{"model": "self-supervised image encoder", "dataset": "photos of plants, animals and fungi (iNaturalist)", "train_examples": 155796, "image_size": 32, "crop_scale_min": 0.3, "horizontal_flip": true, "translate": 0.12, "color_jitter": 0.6, "cutout": 0.4, "method": "vicreg", "arch": "convnext_v2", "isotropic": false, "norm": "layernorm", "activation": "relu", "mlp_ratio": 4, "layer_scale_init": 0.1, "dropout": 0.1, "inner_norm": false, "moe": "top_k", "num_experts": 32, "moe_every": 2, "expert_mlp_ratio": 1, "experts_per_token": 1, "shared_expert": false, "patch_size": [2, 2], "depths": [2, 4, 2], "widths": [48, 96, 192], "kernel_size": 5, "projector_hidden": 1024, "projector_out": 1024, "projector_hidden_layers": 2, "residual_init": "scaled_by_depth", "optimizer": "muon", "muon_scale": "original", "lr": 0.017, "momentum": 0.95, "nesterov": false, "orthogonalizer": "newton_schulz_5", "adamw_lr_other_params": 0.0011, "steps": 9800, "batch_size": 256, "epochs": 16.1, "lr_schedule": "cosine", "final_lr_fraction": 0.01, "warmup_steps": 190, "weight_decay": 0.03, "adamw_weight_decay_other_params": 0.01}
Rows from block 5 of a small self-supervised image encoder, named by matrix and row number. Rows with one number within an expert belong to one neuron, the router's apart. Each number is 128 + 32 x the weight over its row's rms, rounded and kept within 0 to 255. All counts start at 0. After the name is the row's rms in percent of the matrix's.
Before each expert's rows are labels from the 100 images, of 14848, where the router gives the expert most weight on average: "responds to" is what is common among them. Only what is clearly more common there than usual is listed. The data: photos of plants, animals and fungi (iNaturalist). In brackets: how many of the 100.
# router: router (model.blocks.5.mlp.router.weight, 32x96, trained with AdamW), inputs 0-95
# up: expert up (model.blocks.5.mlp.up, 32x96x96), inputs 0-95
# down: expert down (model.blocks.5.mlp.down, 32x96x96, transposed), outputs 0-95

# expert 27
responds to: order Anseriformes (38); family: Anatidae (38)
router.27 090 [134 133 152 156 164 145 127 131 138 146 134  90 210 125 107 142 129  40 170 116 136 138 151 147 173  66 112 120  89 114 124 105 130 147  78 112  99 120  49 165 113  94  89 139 111 156 137 128 181 109  97  97 101 126 120 137 147 121  71 111 226 136 149  49 117 174 126 151 152 159 115 155 109 109 169 122 125 148  88 132  84 139 136 103 147 126 117 111 152 169 146 100 212 148 137 153]
up.4 085 [137 183  64 113 186 131 146 181  89 172 215 156 108  76 142 137 149 143  63 118 152 107  92 101 174 162 114 141 144 146 120 132 119 123  86 112 109  62 166 110 120 142 159 160 157 114 125 106 110 134 121 121 142 174 132 115 216 172 110  99  95 146 158  92 126  67  95 156  98  95 117  84 121 109  98 157  86 125 121 148 154 119 124 173 126 130  69 183 143 132  93 167 126 125 143 109]
down.4 102 [100 108 139 208 122 166  79 124 138 163 165 131 107 102 144 128 115  98 137 134 154  90 107 141 122 108 168 142  96  65 149  85 165 159 180 115 170 132 157  99 175 101 156  87 100 194 179 119 161 127  96 101 126 123 135 181 109 157 147 119  65 142 150 104  92 138 149 107 132  80 119 171  76  97  89  81  89 109 164 188 148 156  98  85 152 120 144 163 146 136 107 144 145  64 175 146]

# expert 0
responds to: class Aves (99); phylum Chordata (99); order Anseriformes (51); family: Anatidae (51)
router.0 112 [160 123 165 179 152  40 121  93 185 108 159 104 112 136 141 140 119 162 112 173 156 133  83 216 168 163 108 141 134  90 117 166  85 109 108 117 106 138 132 127 116 109 154 139 157 187 141 153 137 157  69 110 124 165  77 123 119 158 127 108 145  91 116 113 104  37 124 117 147 136 157  96 111 103 114 120 104 125  85 125 213 124 137 119 142 144  80 191  99 100 156 127  66 142 135 140]
up.4 102 [158  96  88 141  92  38 117 111 139 143 100 121  99 153 158 132 143 124  64  91 101 127 104 167  73  79 139 136 174 103 145 143 163 102  95 164 109 140 129 151  95 129 105 134 124 180 152 126 119 182  80 118 138  81 206 129 192 141 189 136 129 137 109 102 145 165 143 133  86 128 171 149 118 137  90 114 130 163 116 210 129 117 142 134  74  95 130 102 147 165 192  70 115 143 145 138]
down.4 094 [177  87 134 179 157 146 133 130  59 154 121  73 189 129 165 136 161  86  85 102 164 162 149 143 107  88  61 124 109 177 159 151  89 155 136 110 148  53 129  49 108 161 101 103 141 167 142 143 150 148 146  99 143 103 131 127 146  97  52 109 125 170 188 121 117 118  89 124 132 123  96 163 104 180 125 152 122 109 143 160 139 105 148 176 109 161  99 114 111  96 121  94 117 153 155 178]

# expert 5
responds to: class Aves (97); phylum Chordata (97); order Accipitriformes (32); family: Accipitridae (29)
router.5 118 [154 112 132 135 120 102 108  89  60 171 116 147 118 194 108  89 168  59 142 132  76 121 111 123 107 139 146 113 147 129 173 109  93 137 109 136 142  76  95 143 136 159 122  52 132 117 150 121 149 176 123 143 102  69  75 193 186 100  97 214 192 123 124 161 139 176 138 136 134 143 124 117 126 102 107 129  66 126 112 123 167 135 120 156 112  59 119 152 150  88 117 127 110 168  87 146]
up.5 105 [150 141 166  98 152 100 105 180 114 118 148 132 136 170 142  82 111 160 144  80 134  98 173  96 101 137 158 135  92 133 167 163  74  87 139 133 159 128 118 132 162 151 152 107  94  66 148 138 125 175  91  79 141 146 158 134 187 159 100 179 108 119 125 163  85  82 126  99 137 157  88 109  95 232 158 129  88 149  78  65  90 126 142 136 130  89 149 172 146  80 120 126  73 115 152 132]
down.5 088 [159 159 176  86 141 201 139 158 123 160 102 157 109  62  63 124 177 132  93 150 158  98 103  83  74 134 104 182  62 150 116  82 149 133 139  70  96 155 160 163 128 136 144 144 104 128 119 137 185 127  93 119 154 102 100  85 155 110  98 104  77 114 187 173 140 138 159 180 157 143 137 110  82 133 162 160 156 120 131 116  72 135 136 147 123 137 111 114 151 124 142  96 119 149 151  52]

# expert 22
responds to: class Aves (83)
router.22 107 [128 154 136  62 148 188 139 160 136 119  72 154 182 113 125 125 164  67 176  66  94 136 109 113  76 178  59  90 106 167 132 143 131 155 172 141 133  91 150 131 143 140 129 141 102 124 116  57 129 160 150 128 172 114 161 142  93 111  92 102 151 162 159 172 140 180 181 132 154 134  73 140 105 142 127 132  78 142 164 117 151 162 141 138 218 115 141  97 132 170 103 166 119 143 138 136]
up.5 099 [ 79  69 136 127 142 184 139  89 117 133 171  94 166 116 176 104 148 126 109 137 132 152  70 177 161 129 161  87 104  74 145 164 118 181 115 113 152 142 134 167 154 103 113 168 108 102 136  87 144  78 157  76 118  72 171 150 126  98 123  93 112 124 122 124  96 154 122  98 155 107 119 153 117 101 128 171 124 191 124 179 104  74 204  78 122 129 138 113 176 128  47 100 151 142 115 161]
down.5 103 [113 124 184 107 120 148 190 115 106 155 183 131 113 114 139 154 145 168 110 168 140  33 128 106 168  83 179 188 181 117 100 117 193 134 144 121 125 147 138 151  54 152  95 114 115 111 115 130 184 171 117 167 192 159 150 119 106 132 104 119  83 110 126  98  71 113 125 158  95 162 122 126 123 149 121  73 149 121  95 129 124 147 105 129  92 106 152 117 120 128 123  36 127  81 163 118]

# expert 17
responds to: phylum Chordata (96); class Aves (95); order Passeriformes (64)
router.17 113 [112  76 123  98 190  87 157 130 147 113 128 203 115  89 150  97  99 164 105 103 133 161 113 123 158 121 229 153 131 127 128 104 156 102 102 121 119 153 130 107 117 110 135 155  81  53 139 163 115 171 115 128 105 198  85 120  98  97  74 118 131 127  55 146 112  74 145 136 173 117 166 181 142 123  91 109 143 127 176 179 130 177 117  87 125 143 125 158 136 123 111  74  91 114 139 149]
up.5 106 [165 135 108 123 147 103 127  76 126 161  79 143 127  65  78 118 145 110 147  64 138 196  74 154 138 109 150  81 129 185 111 131 100 115 215 169 137 110 161 101 135 125 181 107 102  99  99 116 106 137 107  62 172 134  99 146 217 145 164 148 138 150 101 154 153 136 179 161 124 160 114 161 144  97 139 132 150 122  63 123 124 106 120 127  77 137 181 129 146 109  97 102 138 105 161  97]
down.5 102 [110 135 162 163 152 143 143  89 183 143  76 117 132 140 110 117  91 133  78 150 196  66 115 125 116 148 114 167 161 119 106 118 109 163 169 165 143  93 161 175 149 179 147 163 139 113 118 155  92  69 168 143 155  66 114 156 169 156 114  85 152 109  98 107 126 160 165 134 140  82 110  41 157 143 112 138 123  58 161 108  52  97 142 140 138 156  88 124 110 114 112  99 153 144 112  78]

# expert 11
responds to: phylum Arthropoda (64); class Insecta (59)
router.11 099 [118 156  71 108 130  92 104 108 152 130  96  77 138 164 126 126  89 146 125 146 129 133 144 212 199  74 162 114 102 115 117  91 176 122 107 143 115 121 130  97 154 149 162 154 138  84  99 174 127 194 133 143 162 167 132 150  92 151 102 112 112 185  41 152 123  82  84 128  94 124 198  56 140  95 128 125  93 105 149 119 134 127 164 135  94 181 130 173 126 128 140  71 116 125 128 106]
up.4 099 [144 158 118  81  68 160 152 165  93 160 183 154 155 133 120 128 114 136  48 165 141  84 118 101 114 134 151  96  63 132 206 202  62 173 148 121 107 144 138 157 172 144  90 150 142  88 117 168 111 133  99 135 113 181  95 108 108 153 160  99 120 113 174 126 111 122 118 108 103  81 134 126 125 115 111 132 124 109 174 188 125 132 134 140 112 151 153 127  54 115 142 126 103 152  45 132]
down.4 097 [173 153 136 100  65  95 140 155 149  73 120  99 151 139 137 101 130 121 128 184  92 157 153 172 125 130 157  80 255  87 145 137 105 125 108 111 165 115  63 172 130 100 112  65  93  96 152 164 139 132  55 141 110 140 166  87  95 155  87 163  88 104 151 111 110 133 148 117 106 123 161 181 138 136 101 171 154  74 141 149 127 150 130 151 120 135 130 128 137 142 147 106 132 136  93 180]

# expert 12
responds to: class Insecta (60); phylum Arthropoda (60); order Lepidoptera (50)
router.12 096 [ 94 145  57  79  98 198 106 150 169  99 135  98 114 174 161 135  89 169 172 159 141 126 191  63 187  89 152 149 126 140 137 135 126 102 168 148 102 128 145 132 134 157 116 124 111  95 127 189 155 109 126 208 168 126 170 103  99 175 145 137 135  89 110 103 125 164 124 134  89 126 122  89 145 107 148 106 161 134 146 127 108  99 139  67 115 110 193  97  50 162 132  93 115 139 155 142]
up.5 098 [112 180 144 133 123 135 150 118 114 117 131 150 144  91 185  66  98 147 106 174  60  51 140  91 133 190 107 160 122 140 144 115 110 121 205 120 130 124 113 104 152 161  95 116 119 129 104 158  83 171 156 183 143 111 152 134  95 107 139 138 136 150 159  99  83 145 131  97  37 165 158 119 127 115 131 169 106 115 167 146 170  54 125 142 128 107 162  70  90 127  88 180 130 159  99 143]
down.5 107 [131  93 201 111 138 147 119 125  89 136 102 117  91 115 142 182 153 124  84 107  99 130 155  62 123 133 147 107  84 162 111 116  85 128  95 170  69 109 130 117 142 116 123 131 131 114 116  87 188 136 211 112 192 147 121 133 159 172 167 161 130 127 154  89  77 142 155 100 140 154 149 131 154 126 184 113 172 110 116  41  99  77 156 122  84 184 186 125 169  97 145 115 120 121  99 117]

# expert 31
responds to: order Passeriformes (52)
router.31 073 [145 123 133  69  97 147 117  60 172 206 186 153 136 180 135 191  97 101 105 137 114 143 163  77 127 116  68 132 141 139 134 124 116 184 111 107 109 117 129 108  67  79 112 110  85 157 180 102  85 117 155 115 110 160 139 141  69  81 154 124  96 144 151 161 145 167 105 151  94 116  89 138 115 138 168 171 136 126 119 159 164 116 131 139  60 151 144 109 117 202 156 130 119 158 176 130]
up.4 093 [ 96 135 154 154  67  71  98 116 129 135 110  88  64 122 154  79  99 137 106 165 113 111  89 148 116 195 183 146 123 107 171 115 137  89 100 176 123 113 153 150 100 139 102 182 126 124 161 100 156 107 170 111 137 125 163 160  87 110 142 123 140  56 178 156 117 148 124 152 161 162 162 154 112  84 177  99 140 185 140 200 123  70 115 133 129 122 193 136 122 144 102  75 105 113 143  84]
down.4 097 [ 76 129 158 120 140 178 140 122  99 142 140 144 119 140 146 152 132 225 160 221 129 131 100 138 116 118  61 189 155  44 108 163 153  49 128 142 125 101 103 167 115 125 165 144 147 127 170 152 135 118 117 122 128  74 124 107 143 158 126 147  91 117 108 104 122 151 174 141 149 127 147 133 113  82 109 143 166 133 169 151 120  68 113 170 118  47  83 114 100  85 122 106 116 117  95 112]