{
  "horizontal_flip": true,
  "method": "vicreg",
  "hidden_act": "relu",
  "layer_scale_init": 0.1,
  "inner_norm": false,
  "moe": "top_k",
  "depths": [2, 4, 2],
  "projector_hidden": 1024,
  "residual_init": "scaled_by_depth",
  "adamw_lr_other_params": 0.0011,
  "epochs": 16.1
}
Rows from block 3 of a small self-supervised image encoder, named by matrix and row number. Rows with one number within an expert belong to one neuron, the router's apart. Each number is 128 + 24 x the weight over its row's rms, rounded and kept within 0 to 255. All counts start at 0.
Before each expert's rows are labels from the 100 images, of 14848, where the router gives the expert most weight on average: "responds to" is what is common among them. Only what is clearly more common there than usual is listed. The data: photos of plants, animals and fungi (iNaturalist).
# router: router (model.blocks.3.mlp.router.weight, 32x96, trained with AdamW), inputs 0-95
# up: expert up (model.blocks.3.mlp.up, 32x96x96), inputs 0-95
# down: expert down (model.blocks.3.mlp.down, 32x96x96, transposed), outputs 0-95

# expert 14
responds to: phylum Chordata; class Aves; order Accipitriformes
router.14 [145  90  85 127 139 165 109 115  94 146 123  96 165 121 113  92 163  86 101 144 122 113 180 161 129 104 122 116 126 125 176 129 128 105  90 155 141 153 134 136 131  97 116 155 110 141 126 112  95 115  82 126 147 153  81 155 106 132 143  98 152 127 142  77 101  95 110 142 155 121 110 150 114 148 113 133 135 169 133 142 127 112 101 121  97 145 107 115 158 107 127 173 108 100 110 136]
up.5 [178 126 135 139 121 164 155  94 152 164 121 102 103 133 118  68 146 108 114 123 116 164 127 121 150 116 106 153 114  85 120 125 119 162 137 123 117 162  90 116 106 188 114 114 148 100 102  97 132 118 154 113 137 145 134 133 139 140  95 105 127 136 116 133 150 162  95  88  92 112 150 111 153 137 119 154 114 162 143 112 119 107 138 144 147 127 100 187 149 123 115 122 138 162 176  87]
down.5 [101 105 112 136 174 118 177 144 141 128 110 125 173 152 148 125 114 156 138 116 106  94 131 109 124 105 148 111  75  87 166 109 149 125 141 141 139 165 151 112 121 141 134  95 148 160 125  83 131 117  97 105 107 150 101  83 177 129 107 130 126 142 172 137 154 121 133 113  86  91 126 139 144 116 145 129 165 102 141 101 113 132 123 107 117 119 157 161 106 138 154  93 143  89 136 165]
up.6 [121 142  90 142 140 123 117 148  93 138 176 122 128  93 118 148 120 129 160 120  64 169 104 142  95 106 130 145  90 126  96 133 180 106 137 122  62  94 113 132 116 123 131 183 133 112 136 132 150 142  97 120 125 125 137 169 139 102 160 164 111 140 163 135 119 177 127 135 113 113 112 157 161 161 128 104 129 125  76 149 116 140 122 146 131 138 148 109 112 137 153 138 107 124 114  99]
down.6 [101 126 131  79 150 110 134 155 100 106 121 126 142 104 116  97 132 153 124 121 130 140 146 128 180 138 160 123 159 163 126 166  89  98 153 164  93 123 115 147 155 173  78 142 142 146 127 157 139 199 145 140 146 109 106 109 164 119 138 166 106 109 116 158 119 125 148 153 113 119 123  73 145 136 119 139 145 140 132 163 115 134 138 111 135 113  99 133  96 112 167 107 103 112 121 161]
up.7 [126 127 189 124 105  96 114 134 111 120 142  87 111 143 118 160 115  64 115 164 102 144 136 106 160 145 109 128 107 139 158 155  57 117 123 115 113 142 152 141 146 127 136 132 139 139 107 100 145 106 145  98  78 132 114 165 116 134  97 125  87 150 119 128 127 157 136 130 154 134 156 172 146 137  75 118 116 181 121 160 114 140 112 113 151 119 149 153 122 169 117 122 128 132 141 104]
down.7 [147 133 119 145 119  94  91 132  79 145 132  86 140 135 138  89 159 160 122 156 117  93 136 164 142 127 125 148 134 116 129 105  76 141  88 150 104 146 164 132 165 118 124 136 140 120 105 129 137 102 130 119 121 164 102 128 114 163 129 128 129 111 141 131 143 112 100 208 154  90 119 151 122 130 181 140 143 156 147 129 153 146 103 147 100 116 166 130 139 157 145 103 151 123 182 135]

# expert 27
responds to: phylum Chordata; class Aves; order Charadriiformes
router.27 [131 105 143 151 139 158 114 168 157  97 145 143 123 163 114 122 134 128 107 139 116 132 125 129 161  90 151 107  74  91 124  99  85 142  89  90 114 128 165 153 120  89 133 139 105 140 139  96 111 164 134  88 150 106 145 122 152  83  84 134 118 120 100 139 128 106 146 110 110 167 151 139 136 167 135 107 121 129 156 136 147  89 119 153 181 136 102 141 151 108 138 101 120 134  81 130]
up.5 [128 150 139 102 112 156 100 108 170 112 129 115  88 118 153  76  96 120 122 153 144 123 120 135 109 133 156 154 135  91 122 133 144 126 174 145 177 149 147 140  93 106  94 127 122 121  76 136 184 114 127 131 115 117 145 162 167 123 136 128 100 108 126 170 117  56 126  94 147 113 137 124 128 138 155  80 155 136 147 143 100 164 106 136 117 140 110 159 148 135 101 122 119 149 116 137]
down.5 [124  99 121 149  82 174 135 129  94  87 159 150 168 128  89 139 100 137 106 111 140 112 127 130 129 120 109 148 118 111 114 184 112  90 150 125 125  96 168 111 125 118 142 127 116  94 119  81 117 146 134 121 131 148 157 165 147 114 162 150  85 148 138 110 140 118 111 141 100 113 151 163 101 110 119  80 173 119 173 125 157 129 134 142 130 157 150 132 158 143 106 132 149  93 165 104]
up.6 [141 113 170 122 115 132 139 123 113 175  65 124 164  98 136 173 132 119 150 129 136 129 116 131 104 140 157 151 167 115  67 153 110 129  94 130 137 115 158  96 164 118 154 135 153 135 126 111 131 107 118 138 136 113 134 119 103 135 125 103 127 105 123  94 163  95 131 166 106 109 102 105 104 116 150 148 184 124 135 112 126 141  73 137 103 166 127 118 185 112 123 114 140 105 168 139]
down.6 [159 142 137 129 156  97 140 131 124 145 130 178 135 163  95 144 156 106 150 136 129 170 138 118 145 137 155 132 115 130 117 141 170 150 153 150 164 123 130  98 104 116  99 113 127 145 115  94 120 119 149  92 101 118 124 155  98 140 119 137 187 130 162  93 135 122 114  88 116 125 130 133 156 154 138 113 205 100 159  78 154 152 110 121 145 124 113 124 171 159 124  95 145 154 133 156]
up.7 [166 107 106 113 115 140 145 129 131 151 133 135 109 139 120 157 122 109 167 149 110 134 115  98  91 136 134 102 109 141  86 149 137 122 195 110 108  81 102 138 102 184 105 139 123 130 159  84 140 126 145 148 119 140 169 117 124 119 128 105 132  89 108 161 124 115 149 133 123  87  95 134 176 167  99  86 127 152 129 150 106 123 127 143 168 107 106 119 141  77 151 147 140 129 125 162]
down.7 [128 138 163 118  69 141 121 117 114 125 166  98 135 134 167 118 114 136 162 140 121 120 100 137 145 133 102  85 137 107 134 130 123 110 102 131 150 164 139 134 123  89 147 154 113 143 152  85 118  78  87 137 155  99 164  89 115 128 151 139  86 108 135 119 118 117 155 115 123  89 160 117 135 146 129 173 164 153 141  83 113 127 145 173 186  88 112 147 129 134 129 124 113 129 127  98]

# expert 26
responds to: phylum Chordata; class Aves; order Accipitriformes; family: Accipitridae
router.26 [179 153 196 156 165 151 120 140 130 145 134 114 148 116 114 134 153  99 110 118 132 107 100  92 118 126 115 113 109 141 127  96 106 129  86 122 123 126 149 207 126 133 117 137 119 168 143  78 107 130 141 121 115 136 173 124 127 147 140 101 129 153  97  98  83 108 140 126 134 122 149 158 107 114 112 151 123 141 143 117 149 119 101 180  99 114 120 139 112 132 112 188 111 133 127  97]
up.2 [137 136 175 117 129 103 134  86 164 131 140 102 108 133 133 120 120 117 126 167 119 134 104 115 168 167 106 106 104 119 150 169 143 132 127 113 114 107 130 172 112 155 130  84 148 130 142 132 148  75 148 150 123 157  80 114  84 100  81  90 107 137 137 141 134 119 144 150 134  95 171  97 125 137 114 149  97 121 114 142 150 155 153 177 108 145 139 120 160 159  81 102 134 120 119 134]
down.2 [105  98 127 149 118 109 147 137 134 103 103  93 180 114 139 133 109 140 125 133 125 147 126 175 163 121 118 161 144 127 134 161 113 112 126 120 119 103 138 119 125 116  86 120 137  84 112 115  89 112 131 102 115 180 144 139 124 148 119 138 158 102 140  96 115 173 143 100 145 103 126 168 145 124 102 138 130 106 133 118 163 160  96 180 125  99 133 161 157 127 135 146 111 210 152 157]
up.3 [175 121 145 148 123 118 108 105 106 133 146 129 126 158 107 143 109 136 162  87 158  70 141 123 102 119 142 101 154 121 155 108 171 189 125 119 121 115 146  96 139 120 142 127 108 150 116 170 102 135 118 189 117 144 132 139 127  93 124 112 126 100  87 112  73 154 135 134 122 136 117 135 114 141 156 138  86 133 143 174 117 119 122 113 126 167  86 109 126 123 135 147 112 100 108 177]
down.3 [120 118  54 129  67 136 144 135 104 121 119 154 124 152 103 109 142 162 113 133 165 124 182 156 121 127  89 119 150 141  87 108 146 114 110 158  96 116  98 134 125 113 117 147 110 127 142 119 129 127 147 125 109  84  91 127 110 198  70 131 121 105 104 149 125 137 136 138 147 154  85 167 124 135 161 100 120 144 147 112 129 123 123 101 121 115 113 119 154 110 116 137 144 156 140  96]
up.4 [120 119 124 170 112 145 147 111 129 135 115 146 154 132 119  98 161 126 136 164 126 111 121 114  91 119 161 125 126 128  93  80 114  94 108  78 135 118 179  85 104 149 115 131 146 163 119 127  93 138 122 159 167 128 106 117  95  86 142 128 175 149 115 155 144 123 133 135  96 178 105 164 132  87 134 128 173 113 162 107 125 114 107 141 179 107 117 127 118 126 132 127 163 110 163 119]
down.4 [105 115 181 152 104 127 130 121 173 128 122 107 116 154 175 143 166 158 109 128  94 146 122 122 123 131 140 128 134 121 110  94 130 163 122 113  83 161 165  79 145 157 141 143 126 125 141 118 112 135 121 116 103  99  89 145 143 120  88 133 141 133  94 134 150 119 115  93 125 134 152 100  94 146 156  86  67 145 118 154 119 103 120 137  78 146 140 124 102 156 111 118 105 133 181 148]

# expert 17
responds to: class Aves
router.17 [113 114  94 160 161  86 205 112 125 157 141 156 140 128  94 132  91 142 109 115 169 127 119  88 127 133 120 153 144 141 140  78 129 145 131 145 123 141  97 129 111 147 134 137 107 109 137  76 110 179  96 116 123 120  99 102 141 118 163 139 161 141 139 119 142  92 157 107 139 104 136 113  95 120 108 132 130  94 140 117 146 167 149  98  95 107 138 152  82 104 105 146 137 127 104 124]
up.5 [121 128 148 127  92 131 124 155 119 109 132  96  67 126 153  92 146 131 108 128 140 117  82 143  96 114 112 107 136 119 125 121 128 118 124 158 188 127 146 170 127 196 115  77 132 154 125 157 120 125 116 148 142 158 143 118 113  87 165 130 108  92 121  83 146 150 141 127 127 145 160 136 126  90 109 111 113 137 141 167 105 158 107  91 146 102 153 125 180 147 116 140 140 132 109 145]
down.5 [113  98 137 112 156 144 151 164  98 103 141 113 164  95 131 149 119 103 164 158 136 140 137 107 144 119 144 117 101 142 154 135 112 156  97 137 142 140 122 183 124 126 179 127 124 172 115 112 120 132 133 107  87 123 121 175 104 136 145 126 164  77 111  84 109 144 111 154 105 143 112 130 110 126 124 120  84 167 106  87 125 169 140 135 117 122 161 147  85 111 148 134 122 155  80 152]
up.6 [120 124 144 127 123 145  90 119 159 117 146 123 117 127 130 129 112 151 100 174 105 155  91 106 142 167 129 147 122 155 133 149  99 107  98 100 138 150 115 138 136  94 101 140 126  81 130 157 121 116 126 135 149 107 142 117  73 118  90  69 135 165 111 133 153  86 149  93 133 158 107 178 146 135 136 131 132 163 151 129 152 131 144 153 115  83 148 100 105 157  79 158 148 127 161 139]
down.6 [127  65 117 179 130 115  78 144 114 112 110 161 144 140  95 162 132 145 113 114 131 119 117 158 119 115 151 132 131 134 145 111  78 118 152 167 103 109 135 164 116 103  87 121 144 133  82  82 142 117 147 131 153 123 143 145 149  87 127 101 117 148 133  80 108 101 127 137 116 116 143 124 133 164 154 109 155 181 125 124 162 122  86 138 119 119  98 164 130 148 125 103 122 171 143 122]
up.7 [127 116 111 109 125 148 112 130 128  99 161 157 132 149 116 106 141 110 143 169  89 116 104 121  80 153 121 120 107 124 148 111 153 129 143 150 140 174 113 144 128 143 119 132 115 138 138 180 118 119  99  94 157 128 109  96 166  95  91 129 145  95 122 105 130 107  67 159 142  98 147 146 121 130 116 147 221 111 116 135 158  94 167 117 131 154 121 137 118 145 105 132 144 100 141 142]
down.7 [126 120  55 131 164 144 127  94 118 124  98 136 151  98 151 147 119  93 173 103 146 123  82  82 119 130 117 125 117  99 117  92 130 148  67 164 126 122 112 149 130 120 125  97 138 101 111 169 126 173 117 140 158 129  93 144 112 132 133  88  99 114 129 110 134 118 139 154 116 115 141 118 119 100 148  98 112 132 113 183  77 136 116 153 135 154 113 152 157 137 106 117 142 105 132 111]